config.yaml
model: "image classifier"
targets: ["cell type", "smear"]
arch: "nf_resnet"
stem: "deep"
widths: [48, 64, 96]
optimizer: "adamw"
beta1: 0.9
grad_clip: 5.0
gradient_centralization: true
magnitude_pruning: 0.7
epochs: 67.0
Rows from block 8, named by matrix and row number. Rows with one number belong to one channel. Each number is 128 + 32 x the weight over its row's rms, rounded and kept within 0 to 255. All counts start at 0.
# convs0: first 3x3 conv (model.blocks.8.convs.0.weight, 64x64x3x3, standardized in use), inputs 56-63, a 3x3 kernel for each
# convs1: second 3x3 conv (model.blocks.8.convs.1.weight, 64x64x3x3, standardized in use, transposed), outputs 56-63, a 3x3 kernel for each
convs0.4 [128  80  38  64 128 128  84 128  65 158 180 176 160 128 128 128 128 128 128 128 223 128 182  94 175 188 128 128 128 128 128 128 128 128 128 128 128 128 128  38 128 128  91 128 128 128 128 128 128 128 128 128 128 128 128  43  31 128 128 128 128 128 128 180 128 128 178 128 177 175 179 195]
convs1.4 [128 128 207 128 128 128 128 128 217 128 128 203 128 128 156 128 128 128 171 128 128 128  73 128 128 128 128 128 128  44 128 128 128 128 128 128 128 128 170 128 128 128 128 128 128 174 128 128 182 128 128 128 128 128 217 128 157 128 128 128 128 128 162 128 128  85 128 128  79 128 128 128]
convs0.5 [104 128 128  81 128 128 128 128  53  70  75  78 128 128  84 128 128  93 179 186 202 128 180 188 128 167 178 197 174 167 182 188 204 186 188 184 128 128  93 128 152 128 128 128 128 128 128 128 184 128 128 128 128 128  88 128 128  80 128 128 128 128 128 128 149 128 128 128 128 128 128 128]
convs1.5 [168 154 128 128 128 128  47  75 128  91 128 128  51 128 128  75 128 128 128 128 128 128 128 128 128 128 128 128 128 128 128 128 168 128 128 128  55  54  52 128 102  86 166 128 128 128 128 128 128 128 128 128 128 128 128 128  73  44 102 128  63 128 128 128 128 128 128 128 128 128 128 184]
convs0.6 [128 128 128 128 190 128 128 128 103 128 128 128 175 163 128 128 169 128 100 128 187 128  92 128 169 128  96 211 169 128 192 128 128 128 128 128 128  47 128 128 128 128 128 196 128 128 128 128 128 128 128 128 128 128  95  53 128 195 100 128 194 128 128 175 128 128 128 128 128 147 128 128]
convs1.6 [128 128 179 128  64 128 128  96 128 128 128 128 128 128 128 128 128 128 128 181 165 128 168 154 179 128 128 128 128 142 128 146 178 128 128 187 177 128 128 207 182 107 214 128 128 128 128 128 128 128 128 128 128 128 128 179 128 128 189 128  97 128 128 128 128 128 128 128 128 128  84 128]
convs0.7 [ 51 128 128 103 128 128 128 104 128 128 158 128 128 128 128 128 128 208 176 128 128 149 203 199 128 128 128 128 128 128 128 128 128 128 128 171 128 162 128 128 128  74 128 128  17 128 128 128 128 128 128 128 128 128 166 210 128 188 223 128 128 173 179 128 128 128 151 165 128 150 128 128]
convs1.7 [128 128 128 189 128 128 169 128 128 128 128 128  72  87 128  46  67  68 128 189  67 128 128 128  93 128 128 128 180 128 128 128 128 128  52  45 180 128 128 128 128 128 128 128 128 128  62  94 107  72  76 128 128  69  76 128 128 111 128  92  84 128 128 128 128 128 128 128 128 128 128 128]
convs0.8 [128 128 128 128 128 128  89 128  80 178 128 128 128 128 128 128 128 128 128 128 171 128 128 188 128 128 128  60 128 128 128 128  78 128 128 128  89 108 128 128  89  85 169 180 128 128 128 128 128 128 128 128 128 128 128 128 157 128 128 128 177 128 154 128 128 128 128 128 128 128 128 128]
convs1.8 [171 128 128 128 128 221 128 128 251  40  50  74 128  60  49 128 128 128 128 128 128 193 128 128 194 157 128  73 128 128 128 128 128 128 128 170 128 128 128 169 128  78 128  52  53 128 128 128 128 128 128 158 140 181 128 128  62 128 128  57 128 128  35 128 128 128 128 128 128  86 128 194]
convs0.9 [128 171 128 128 128 128 128 128 184 128 128 128 128 128 128 128 205 223  58  76 128 128 128 128 164 179 179 128  93 128 128 128 128 128 128 128  73  95 128  93 128 128 128 128 128 128 183 128 189 128  69 191 128  43 128 128 128 128 128 128 128 128 128 128 128 128 128 128 128 128 128 128]
convs1.9 [128 199 184 128 191 166 128 128 128 128 161 246 128 128 206 128  70  87  27 128 128  46 128 128 128 128 128  32  77 128 128  89 128 128 128 128 168 128 128 128  92 128 179 128 128 128 128 128 128 128 128  51  61 128 128  74 128 128  92 128  79  67 128 128 128  39 128 128  75 128 128 128]
convs0.10 [ 70 128 128 128 128 128 128 128  31 128 102 128  84 128 128 128 128 128 196 128 128 183 128 128 128 128 128 213 128  74 201 128 128 215 201 128 128  67 104 128 128   0 128  97 128 128 169 235 128 128 208 128 128 128  81 128 206 128 128 128 128 128 128 128 182 210 166 209 193 128 128 128]
convs1.10 [128 189 198 190 128 128 128 128 149 128 128 128 128 128 128 128 128 128 128 128 128  75 128 128 128 128 128 128 128  61 128 128 128 145  84  17 203 128 128 128 153 128 128 128 128 128 128 128 128 152 128 128 128 128 128 128 128 128 128 128 128 128 128  81  27  52 128  47  55 146 128 100]
convs0.11 [128 128 114 128  87 128 128 128 128 180 158 128 188 128 128 175 178 128 128 128 128 147 141 164 157 170 188 128 128 128 128  85  80 177 167 128 128  93  80 128 128 128 128 128 128 205 192 128 128 128 128 128 128 128  80  78  67 128 128 128 128 128 128 128 128 128 128 172 128 128 128 128]
convs1.11 [128 128 128 128 128 128 178 204 177 128 128 184 128 164 128 128 128 128 128 128  96  44  73 128  10 128 128 174 128 128 128 128 128 128 128 128 128 128 128 128 128 128 160 166 128 128 128 128 128 128 221 128 128 195 146 128 146 128 128 128  90 128 128 128 175 150 128 128 177 128 128 128]
convs0.12 [ 72 128 128 128 197 146 128 128 128 128 128 128  98 128 110 128  95  52  55 128 181  48 128 239  88 128 128 148 150 128 128 128 128  70 128 128 170 186 128 128 128 128 128 170 128 128 128 128 128 128 128 128 128 128 235 128 128 128 128 128 128 128 128 223 222 174 163 128 128 162 128 128]
convs1.12 [128 128 210  54  93 200  42 128 128 128 226 180 221 218 128 183 197 128 220 128 128 194 168 128 128 128  94   0  54  45 128 128 128 243 191 193  81  68 110 128 128 128 128 179 128 203 164 160 128 128 128  77 128  87 128 128 128 128 128 128 128 128 128  86  96  78 128  87  78 128 128  90]
convs0.13 [128 171 222 128 203 204   9 128 168 128 188 143 128 128 128 128 128  68 128  78 128 128 128  59 128 161 128  85 128 128 128 128 128 128 128 128  64 128  83  33 128 128  77 128 128 160 128 128  58 128 128 128 128 128 128 128 128 128 128 128 128 128  83 128 128 128 128 128 128 155 128 128]
convs1.13 [128 128 128  94 128 128  96 128 128 128 186 128 128 128 100 128 128 128 179 128 128 128 128 128 128 128 101  67  48 128 128 128 128 128 128 128 128 128 128 128  86 128 128  33 128 128 128 128 212 178 210 240 191 128 113 128  85 128 128 128 184 128 190 128 128 128 128 128  62 128 128  62]
convs0.14 [128 128 128 199 164 128 128 128 192  53 128 128  87 128 128 128 128 128 128 128 128  82 128 128 128 128 214 128 163 128 128 128 128  80 128 111 128 113 128 128 128 128 128 128  76 128 128 128 128 128 128 128 128 199 128 128 142 128 128 176  80  73 128 128 128 173 128 128 128 128 128 128]
convs1.14 [128 128 128 128 128 128 139 128 128 150 128 128 128 128 128 155 128 128 105 128 128  96 128 128 128 128 176 128 128 128 128 128 128 177 195 128 173 128 128 210 159 128 128 128 128 128 128 188 128 128 148 114  95  71 128 128 128 100 128 128 128 128 128 128 128 128 128 128  83 105 128 128]
convs0.15 [128 206 128 128 174 128 128 177 128 128 128 128 160 128 128 161 181 159 128 159 176 128 128 179 128 128 128 128 128 128 128 128 128 128 128 128 128 128 111  96  94  76  74  59 128 128 128 128 128 128  42 128  82  47 128 128  43 128  71  87 128 128  68 128 128 128 128 128 128 128 128 128]
convs1.15 [ 73  99 128 128 128 128 128 128 128 169 178 205 166 128 115 128 128 128 128 128 128 128 128 128 128 128 167 128 128 128 128 128 128  53  35  73 128 128 128 128  66  30 128 128 128 128 128 128 128 128 128 128 128 128 176 128 128 160 128  66 201 189 128 128 128  64 128 128 128 128 128  90]
convs0.16 [128 128 128 128 128 128 128 128 128 197 128  87 128 128 128 128 128 128  81  76 173 128 128 161 128  67 128 128 128 128 128 128 128 128 128 134 171 128 128 128 128 128 128 128 128 128  71 109 128 128 128 191 128 110 128 128 128 190 208 162 164 128 128 148 128 128 128 128 128 128 128 128]
convs1.16 [128 128 128 128 128 128 128 128 128 173 176 128 128 128 128 176 128  54 137 128 128 128 128 128 128 128 128 146 128  89 170 128 106 149 128 128  82 128  58  43  71 107  90  97 128 191 190 128 128 128 128 128 128 128 128 128 128 128 128  49 128  79 128 128 128 128 128 128 128 128 128 128]
convs0.17 [128 128 128 206 154 128 128 128 128 128 128 128 128 128 128 128 128 128  87 128 128 180 128 128 147 128 128 190 128 128 196 128 117 231 128 120  99 128 128  72 162 128  92 128  44 128 128 128 128 128 128 128 179 175 128 128 128 128 128  59 128 128  64 161 128 128 128 128 161 128 159 153]
convs1.17 [ 74 128 128  78  81 161 128 128 181 128 171 157 128 128 128 128  75  70  38 128 128  54 128 128 128  71 128  88 128 128 128 128 209 169 223 207 128 128 128 205 128 128 191 195 192 169 170 195 128 149 128  75 128 128 128 128 128 128 128 128 128 128 150 193 128 128 128 128 128 179 128 128]
convs0.18 [128  79 128 128 128 128 217 128 105 128 128  64 128 128 128 128 128 184 128 128 128 128 128 128 128 128 128 128 128 128 128 128 128 128 128 128 128 192 165 128 157 128 128 128 128 128 128 128 128 128 128 128 128 175 128 128 214 128 128 128 100 128 128 128 128 128 128 128 128 154 128 163]
convs1.18 [128 128 128 128 128 128 128 128 128  88 128 128  88 114 128 101  86 128 128 128 128 128 128 128 128 128  72  97 128 128  77 108 128  28  58 128 128 128 128 164 183 128 159 128 128  76  52 128 128 128 128 128 128 128 128 160 128 128 128 181 128 161 128 128 128 128 128 128 128 183 191 128]
convs0.19 [128 128 128 128 175 128 128 128 128 128  75 128 128 128 128 128 128 128 128 128 128 128 128 128 128 128  84  76 128  57  67 128  86 128 128 128 159 128 128 128 128  57 128  77 128 167 128 128 163 128 106 128 128 101 128 128 128 166 128 128 167 128 128 128 128 128 128 128 128 176 128 128]
convs1.19 [128 128 128 128 128 128 128 128 128 128 128 128 128 128  77 174 128  86 128 128 128 128 128 128 128 128 128 128  78  88  72  88  88 128 128  89  42  37  79 128 128  68 128 128 128 128 128 128 128 128 128 128 128 128 128 128 128  96 128 128 128 128 128 102 128 128  91 128 128  91 128 101]
convs0.20 [ 94 128 128 128 128 128 128  62  71 128 128 144 128 128 186 128 128 128 128 128  57 171 128 100 228 207 165 128 128 128 128  97  86 128  82 102 128 128 174  78 128 191 128 128 212 184 128  78 128 128 128 128 128 128 128 128 128 128 128 128 128 128 128 150 128  77 183 128 128 201 201 177]
convs1.20 [128 128 128 128 128 128 128 128 168 128  87 128 128 128 128 128 128 128 128 128 128 116 128 128 128 108 128  41 128 128 128 128 128 128 128 128 128 209 244 191 204 128 128 114 128  37  75 128 128 128 128 128 128 128 128 187 171 128 166 128 162 128 128 193 128 128 194 128 128 161 128  92]
convs0.21 [ 68  57 128 128 128 128 128 128 128 128 128 128 128 128 147 128  85 128 128 128 128 128 128 128 128 228 199 128 128 128 128 128 128 128 128 128 128 128 159 128 128 128 128 128 128 127 128 128 128 128 128 128 128 128 128 128 128 128 156  94 178 128 128 185 190 128 128 174 164 128 128 201]
convs1.21 [128 128  88 128 128  85  64  67 128 128 128 128 128 163 201 128 173 177 128 128 128 100 128 128 128  79 128 144 128 128 128 128 128 128 128 128 185 128 172 128 110 128 128 128 128  59  52 128  73 128 128  63 128 128 128 128 128 128 128 155 128 128 128 128  62 128 128  65 128 128  96 128]
convs0.22 [128 128 128 128 128 173 128 128 128 128 128 128 128 128 128 128 128 128  74 167 179  69 128 152 128 128 128 128 128 177 128 197 176 196 128 128 128 128 128  56 157 174 128 167 128 128 128 128 128  45  79 128 128 128 128 196 128  56 181 128  82 193 128 179 128 128 128 128 128 128 128 128]
convs1.22 [128 128 128 128 128 128 128 128 128 128 177 128 128 128 128 128 128 168 128 128 128 146 128 128 128 128 128 204 196 128 159 128 192 128 128 181 163 128 128 128 128 128 128 128 128 128 128 128 128 128 128 128 128 128 128 128 128 128 128 182 128  83 128 128 128 128  81 102 128  92 128 128]
convs0.23 [128 128 178 128 128 183  85 128 218 128 128 128 128 128 128 128 128 188  52 128 128 128 128 128 181 128 128 128 128 128 128 113 128 128 128 128  97  93 102  87  90  58  90 128  58 203 174 128 172 167 128 128 128 128 128 128 128 128 128 128 128 128 128 149 128 128 156 169 128 128 128 128]
convs1.23 [128 164 128 128 128 128 128 128 128 128 128 128  80  78  81 128 128  44 128 128 128  70  82 128  78  56 128 128 128  90 128  80  79 128  91  73 128  95  58 128  61  31 168 128 128  82 128 128  58 128 128  89 128 128 128  67  50 105  66  56  78  56 128 128  77 128 128 128 128 128 155 128]
convs0.24 [128 104 114  15 128 128 128 128  60 128 128 128 128 128 128 128 128  64 128 230 164 181 191 133 128 128 128 128 128 128 128 179 128 169 128 128 128 128  71 128 160 128 181 128 128 128 128 128 104 128 128 128 128 145  89  96 128 181 195 128 128 203 191 128 128 164 128 128 128 128 128 176]
convs1.24 [225 128 128 188 167 128 128 128 128 128 128 128 128 128 128 128 158 162 128 168 128 128 149 128  21 128 128 128 128 128 128 128 128 174 128 128 128 175 128 184 128 128 128 128 128 128 128 128 128 128 128 128 128 173 128 128 128 128 236 195 128 128 128 128 128 128 128 128 128 128 128 128]
convs0.25 [128 176 151 128 128 128 128  93 128 128 128 128 128 128 128 128 128  98 128 128 128 128 128 128 128 186 208 128 128 164 128 128 128 128 128  50  67 101 201   3 128 128 128 128 179  43 128 128 128 128 128 128 165 128 128 128 229 128 128 180 128 128 213 128 128 128 128 128 170 128 128 176]
convs1.25 [ 86 128  71 128 128 128  49 128 128 128 128 128 128 128 128 128 128 128 128 128 128 128 128 159 128 128 128 128 128 128  70 128 128 128 169 184 128 128 128 128 128 160 169 128 128 179 195 187 183 180 177 128 128 128  82 128  70  97 101  72 128 128 128 128 128 128 128  86  95 128 128 128]
convs0.26 [128  66 128  90  77 128  85 128 128 181 201 146 128 128 128 128 128 128 128 128 128 187 128 128 184 128 128 128 128 148 128 162 128 128 128 128  30 104  94  61  74  45  76 128 128 128 173 128 128 128 128 115 100 128 128 128  60 128 128 128 185 128 128 128 128 128 128 128 128 128 128 128]
convs1.26 [177 128 128 128 128 146 128 188 128  50  57  82  92 128 153 199 192 203 128 128 128 128 128  94 188 128  36  99 128 128 128 128 128 128 128 128 128 128 114 128  61 128  75  87 128  53 128 128 128  72 128 171 128 171 128 128 128 128 128 128 128 128 128 128 146 153 128 146 158 145 128 128]
convs0.27 [  0 128 128  55  84 128  79 128 128 128  81 128 128 128 128 128 128 128 194 182 128 128 174 153  49  71 128 128 128 128 215 210 174 211 186 159 128 128 128 128 128 103 185 128 128 128 128 106 128 128 178 173 128 173 128 128 128  78 128  78 128 128 128 128 128 218 128 128 128 128 128 128]
convs1.27 [128 128 158 128 128 146 128 128 128 128 128 128 128 128 155  62 128 181 128 128  77 128 128 128  63 128 128 197 186 128 128 128 109 128  94  92 209 128 128 128 128 128 128 128 128 128  83 128 128  41  51  57  57 128 128  76 128  77   0 128 128 128 128 128 128 128 128 155 128 128 211 180]
convs0.28 [128 128 128  56  57 128 128  53 128 128 128 128 128 128 128 128 128 128 187 128 128 210 128 128 176 196 128 128 128 128 128 128 128 128 128 173  19 128 128 128 128 128 128 128 128 128 128 165 200 163 187 128 165 215 128 128 128  94  88  84 128  62  59 128 128  49 128 128  60 128 128 128]
convs1.28 [164 158 128 128 128 128  66  44 128 128 128 128 128 167 171 128 128 167  97 128 128 120 128 128 128 128  90 128 128 128  85 128 128  96  71 128 128 128 128 128 128 128 128 128 128 128 128 121 128 128 128 128 128 128 128 128 128 128 128  77 176 161 128 128 128 128 128 128 128 154 165 160]
convs0.29 [128 171 183 128 161 128 128 128  15 128 128  79 143 128 128 128 128 128 128 128 128 128 128 128 128 128 128 128 128 128 128 128 128 128 128 128  44 128 128 128 171 128 128 128 128 128 128 128 128 128 128  86 128 128 128  70 114 128 189 128 171 191  84 177 128 128 128 128 128 128 128 128]
convs1.29 [102  43  86 128  92 128 128 128 128 128 128 128 128 128 128 128  67 128 128 128 128 105 128 128  81 128 179 128 128 128 154 128 128 169 128 128 128 128 128 128 128 128 128 128 108 128 128 128 128 180 128 128 150 179 170 128 128 128 128 185 128 128 128 128 128 128 128 128  86  39  69  69]
convs0.30 [128  92  86 128 128  79 171 128 128 128 163 128 128 128 173 128 128 128 128 128 182 128 128 184 128 108 128 128 190 179 102 181 166 128 128 128 128 128 128  83 128 128  76 128 128 128 128 128 128 128 128 128  54 128 128 128 128  88 109 128 128 128 166 128 128 128 128 128 128 128 128  83]
convs1.30 [128 224 169 128 166 128 128  71 128  81  76 128 128 128 128 128 128 128 128 128 128 128 128 128 128 128 113 128 128 128 162 128  81 128 128 157 128 128 128 128 171 128 128 128 128 128 128 128 128  88 128 128 128 128 128  62  22 128 128 128 128 128  48 128 191 195 128 128 128 128 128 165]
convs0.31 [128 128 128 128 128 160 128 128 128 128 128 128 234 128 128 202 172 128 128  40 128  97 128 128 128 128 128 128 128 128 128 128 128  70 128 128 128 128 128 128 128 128  49 128 172 199 128 128 128 128 128 178 128 189 128 128 128 128 128 128  46 128 128 128 128 128 128 128 128 128 128 128]
convs1.31 [128 128 128 224 128 128 214 128 128 128 194 204  78 165 176 128 128 128 128 128 128 128 128  80 128 128 128 128 128 113  79 128 128 128 165 138  80 128 164 128 128 128 128  74 128 128 128 128 128 128 128 128 163 128 205 177 128 181 170 128 128 177 128 128 211 234 128 205 128 128 128 102]
convs0.32 [ 91 128  57 128 128  90 128 159 128 128 128 183 128 128 128 128  24 128 128 153 128 128 128 128 128 128 128 184 128 128 212 209 128 128 128 128  62  38 128 128 128 128 128 128 128 128  69 128 128  74 128 128 128 128 128 128  70 160 169 128 152 195 128 128 128 128 128 128 128 128 128 135]
convs1.32 [128 128 128 128 128 128 128 128 128 187 187 209 195 128 128 217 128 128 172 128 183 128 128 194 128 128 128  80 128 128 128 162 186 171 193 212 128 128 128  92  76 128 128 128 128 128 128 128 128 144 128 128 128 128 155 128 128 184 128 128 128 100 128 128 128 128 128 128 172 128 128 176]
convs0.33 [128 128 128  40 128 189  57  85 103 128 128 108 148 128 128 188 168 128 128 128 128 128 128  93 128 128  98 128 193 178 128 176 128 128 128 128  82  89 128 128  81   0  89 128  39 128 104 128 128  78 128 128 128 128 128 128  41 128  97 128 128 128 128 128 128 128 128 128 128 149 128 128]
convs1.33 [128 128 128 128 128 128 128 128 128 128  51 128  66 128 128 128  60 128 128 128 128 128 153 146 142 160 170 128 173 173  88 128 128  39  96 128 128 128 128 128  88 128 128  90 128 128 128 128 162 128 128 164 128 128 176 128  62 158 146 128 192 222 188 101 115  96 128  99  78 101 100  68]
convs0.34 [128 128 128 128 128 151 128 128 128 128 128 128 128  90 128 128 205 203 128 128 222 128 155 207 128 128 128 128 128 128 178 166 128 128 128 128 128 128 128 128 128  71 128 128  89 128 128 156 189 128 128 128 128 128 128 128 128 191 128 128 169 128 128 184 128 208 128 128 128 128 128 128]
convs1.34 [128 128 128 128 128 128 128 128 128 128 128 174 128 128 180 128 128 128 128 182 128 204 232 220 128 128 176  95 128 221 128 186 213 128 194 221 159 142 128 128  85  51 128 128 128 128 128 128 112 128  44  60  70  22 128 128 128 128  75  34 128 128 128 168 128 128 128 128 128 128 128 128]
convs0.35 [ 60 128 128 128 128 128 128 128 128  81 128 128 128  85 148 198 181 160 128 128 164 128 144 174 128 128 128 128 128  82 128 128 128 128 191 128 156 128 128 128 128 128 128 128 128 128 128 163 128  45 128  47  40 128 128 128 128 128 128 128 128 128 128 128 178 151 128 128 128 128 128 128]
convs1.35 [128 128  61 187 128 128 167 128 128 128 128 128 115 128 128 128 158 177 128 128 128 128 166 128 128 128 128 128 171 183 128 128 128  74 128 128 115 195 128  54  58  79  47  91  97 128 128 128 128 128  69  43 128 128 128 128 128 128 128 128 128 128  68 128 128 128 128 128 128 128  50 128]
convs0.36 [128  92  81 128  63  38 128  28  17 171 200 217 198 194 231 177 128 206 128 128  59 128 128 161 128 128 128 128 128 128 128 128 128 128 128 128  80  68 128 128 128  88 128 128 128 162 170 128 128 128 128 128 128 197 128 128 128 178 159 128 188 128 128 128 128 128 128 128 128 128 220 128]
convs1.36 [128 128 128 128 128 128 128 169 185 128 128 127 128 128 128 128 128 128 128  80 128 128 128 128 128 128 128 128 128 128 128 128  39 176 128  64 128 128 128 128 128 128  49 128 128  87 128 128  74 128 128 128 128 128 128 128 128 128 128 128 128 128 128 192 128 128 128 128 128 128 128 128]
convs0.37 [184 163 128 178 128  62 167  84  80 128 118 128 128 128 184 198 181 156 128  51 128 128 128 128 128 128 128 116 128 128  68 128 128 128 128 128  81 128 128 128 128 128 128 128 128 177 128  86 184 128 100 128 128 128 128 128 170 167 128 165 128 128  89 128 128 128 128 128 128 128 128 128]
convs1.37 [ 21  19  62  71 128 128 128 128 128 128 128  99 128 128 128 128 128 128 165 128 128 128 128 128 128 128 128 128 128 128 128 128 128 179 128 106  84 128 128 128 128 128 128  69  84 173 223 212 166 190 157 128 157 128 181 207 128 128 128  84 128 128  60 128 128 128 128 128 128 128 128 128]
convs0.38 [178 213 128 128 128 128 178 128 207  67 128 128 128 128 160 128 207 181 128  44  66 128 128 128 128 181 214 128 128 128 128 128 128 128 128 128 128 128 128 128 128 128 128 128 128 128 163 128 128 179  99 128 128  65 128 164 156 128 128 151 200 180 128 128 128 128 128 128 128 128 128 128]
convs1.38 [128 128 128 128 128 128 128 128 128 204 167 153 128 128 128 128 128 128 128 128 198 173 128 181 128 128 143 154 128 128 128 128 128 186 128  93 128 128 128 128 128 128 128 101  35 128 128 166 128 128 128 128 128 128 128 106 128 128 128  95 128 128 105 128 128 128 128  43  61  34  24  56]
convs0.39 [128 128 128 128 128 128  82 128 128 128 195 128 128 167 128  89 151 128 154 128 174 170 128 128 128 128 162 209 128 128 128 128 128 128 128 128 128  84 128 128 128 128 128 128 110 128 128 128 128 128 128 128 128 128 176  50  79 162 128 128 171 128 128 128 128 128 128 128 128 128 128 128]
convs1.39 [128 170 175 128 179 182 128 173 128 128 128 128 178 206 128 206 193 128 128 128 128 115 178 189  70 128 128  86 128 128 128 176 128 200 233 128 128 128 128 108 128 128 128 162 128 128 128 128 128 128 128 128 128  64 128 128  44 196 186  69 128 154 128 128 128 128 128 128 128 128 128 128]
convs0.40 [177 128 128 171 128 128 128 128 205 128 173 128 128 128 128 128 128 128 128 170 255 128 128 182 128 128 128 185 128 187 128 128 128  61 128 128  83 108  55 128 128 128 128 128 128 128 128 128 178 128 128 159 172 128 169 163 128 128 128 128 147  65  88 128 128 128 128 128 128 128 128 128]
convs1.40 [128 128 205 128 128 177  92 128 193 201 128 128 200 128 128 128 166 128 128 128 128 142 128 128 128 128 128 128 107 128 128 128 128 162 190 167 128 128 128 191 128 128 188 128 172 186 179 195 128 128 128 128 128 128 128 128 128 128 128 128 128 128  55 125 128  93 128 128 128 128 128 128]
convs0.41 [128 170  66 128 128 128  64 116 128 219 128 128 173 128 128 128 128 172 128 128 137 128 128 128 128 128 128  56 128 128 128 216 128 128 128 128  69 128 128 128 128 128 186 128 128 128 128 128 128 100 128 128 128 128  80 128 128  53 157 156 128 219 191 128 146 173 128 128 166 181 128 128]
convs1.41 [128 128 128 128 128 128 128 128 128  39  71 128 128 103 100 177 128 128 128 128 167 156 128 128 201 201 128 107 128 128 128 128 128 128 128 128  50 128 128 128 178 210 128 128 128  78 128 128 128 162 128 169 181 190 128  56 128 128 128 128 128 128 128 128 128 162 109 128 128 119  94 128]
convs0.42 [128  71 128 128  60 128 108 128 128 128 128 128 128  95 128 128 128 212 220 128 128 128 128 128 128  28 128 128 183 128 128 198 128 128 198 128  60 128 128  83 128 128 128 128 128 128 128 128 128 128 128  68 128 128 128 210 128 128 211 128 195 222 128 151 128 167 128 128 165 128 128 128]
convs1.42 [128 214 128 160 202 128 128 198 128 128 128  95 128 128  86 174 180 128 128  81  80 128 128 128 128 128 178 128 171 128 144 186 205 139 191 232 128 128 128 128 128  75 128 128  90 128 158 128 128 150 128 128 128 128 128 128 128 128 164 128 128 128 128   0  54 128   0  71 128  61 128 128]
convs0.43 [ 83 154 128 128 164 128 160 128 128 128 128 128 128 128 128 128 128 128 193 128 128 128 128 148 128 128 170 181 128 128 172 128 128 128 128 128  93 128  55 128  93  87 111 128 166 128 128 128 128 128 128 128  96  37 128 128 128 128 128 128 128 128 194 128 128 159 128 128 128  67 128 128]
convs1.43 [103 128 203 176 189 128 162 128 128  72  59 128 128 128 128 128 128 128 128 128 128 128 128 128 128 128 128  83 128 128 128 128 128 128 186 128 128 128  99 128  69  57 105 128 128 128 128 128 128 128  64 128 128 128 128 128  53 128 128  59  49  64  35 128 128 128 109  78 128 128 128 128]
convs0.44 [128 128 128 128 169 128 128 128 128 128 128  90 128 128 128  74 128 128 128 128 128 128 128 128 128 128 128 128 212 128 128 128 128  67 128 128 128  27  55  78 128 107 128 128 128 128 128 128 128 128 128 128 128 128 128 128 128 128 128 128 128 128 128 128 128 153 128 128 175 128 128 128]
convs1.44 [128 128 128   5  76 128  69 164 128 128 104 103 128 128 128 128 128 168 128 128 128 128 128 128 128 128 128 128 169 162 128 128 128 174 128 128 214 191 188 216 180 215 128 128 128 128 193 196 128 175 172 185 186 202 128 128 128 128 128 128 128  49 128 122  93 116  49  94 128  30 128 128]
convs0.45 [ 97 128 128 128 150 174  99 128 169 128 128 128 128 128  47 128  20 128 203 212 128 128 128 236 128 128 128 128 128 128 128 128 128  78 128 128  29  64 128  22  88 128  29 128 180 128 128 128 128 128 128 128 128 128 128 128 128 128 128 128 128 182 173 128 128 128 128 128 128 128 152 128]
convs1.45 [ 38 128 217  70 170 181 128 128 128 128  63 128  96  59 128  68 128 128 164 128 128 206 189 128 128 128 128  89  85  92  93  81 128 128  90 128 128 128 128 128  78 128 128 128 128 128 128 128 128 128 128 128  48  81  68 128 128  87 128 128  99 128 128 128 128 128 128 128 128 128 128 128]
convs0.46 [156 128 128 128 187 128 128 128  56 136 128 128 128 128 128  72  37   8 128 128 128 128 128 128 128 128 128 128 128 128 128 128 128 128 128  54   1 128 128  37  88 159  34 128 128 128  56  91 128  70 128 128 128 128 128 128 128 128 128 128 128 128 128 128 128 179 165 128 167 179 168 188]
convs1.46 [128 128  89  71 128 128 128 128 128 128 128  75 128 128 128 128 128 128 180 128 128 128 128 128 128  50  59 128 128 184 128 128 128 128 128 183  91  71 128 128  82  58 128 128 128 128 128 180 128 128 166 128 128 128 128 128  95 128 128 128 128 208 128 128 128  78 118 128 128 128  98 128]
convs0.47 [128 128 175  71 128 176 128 184 128 128 128 147 128 193 152  61 128 128 158 128 166 128 128 128 128 128 128 128 128 128 128 128 128 128 128 128 128 128  43 172 128  50 128 128 128 128 128 128 171 128 206 128 128 205 151 128 128 243 128 128 207 128 128 128 198 183 128 186 194 186 160 152]
convs1.47 [128 128 128 128 128 128 128 128  82 128 172 154 147 128 174 128 201 224 128 177 128 128 128 128 128 128  20 128 128 128 128 128 128 128 128 128 128 151 128 128 128 128 128 168 168 170 128 128 128 128 128 128 128 128 128 180 197 128 187 186 128 128 128 128  94 128 128 128 128 128 199 173]
convs0.48 [171 128 128 177 176 128 128 128 128 128  85 128 128 128  83 128 128 128 128 128 128 128 128 128 128 128 128 128 128 128 128 128 167 201 217 223  58  60  68  52  45 128 128 128 128 199 196 176 236 213 128 239 182 128 161 128 128 128 128 101 128 128 128 128 128 128 128 128 128 128 128 128]
convs1.48 [128 128  72 128 101 128  77  79  65 107 128 128 128 128 128  63 128 128  15 128 159  23  46 128  44  42 109 128 128 128 128 128 128 128 128 128 128 128 128 128 128 128 128 162 128 189 189 207 230 128 128 198 128  83 128 128 128 128 128 128 128 128 128 128 128 176 128 128 164 128 128 128]
convs0.49 [ 73 128 128 128 208 175 128 128 128 128 128 128 224 128 128 199 128  78 128 128 128 128 178 168 128 128 128 128 175 159 181 184 128 208 188 164 166 165 128 128  66  93 128 128 128 128  79  79 190 128 128 203 128 167 205 128 128 179 128 128 128 128 128 183 128 128 174 128 128 128 128 128]
convs1.49 [128 128 128 128 128 128  91 128 170 196 128 170 243 189 128 163 128 128 128 128 128 128 153 128  72 128 128 200 211 128 232 186 213 128 128 128 128 128 128 128 189 128 128 192 128 213 182 128 128 128 128  90 128 128  95 128 128  79 128 128  43  82 128 128 178 168 161 128 157 182 128 128]
convs0.50 [204 128 128 209 128  22 128 128 128 128 128 128 185 128 128 200 169 128 102 128 128  80 128 128 128 172 177 128 128 128 128 128 128 128 128 128 128 128 128 128  78 128 128 128  90 128 128 128 128  82  69 128  71 128 128 128 128 128 128 128 128  40 128 128 142 173 128 128 149 128 128 144]
convs1.50 [ 70 128 112 128 128 128 119 128 128 187 196 187 128 203 128 196 196 128 128 128 128  77  93 128  20 128 128 128 128 128 128 128 156 128 128 128 128 128 128 128 128 128 128 128 128 210 191 177 214 196 198 128 128 128 128 178 128 128 143 128 128 128 128 180 178 128 128 128 128 128 128 109]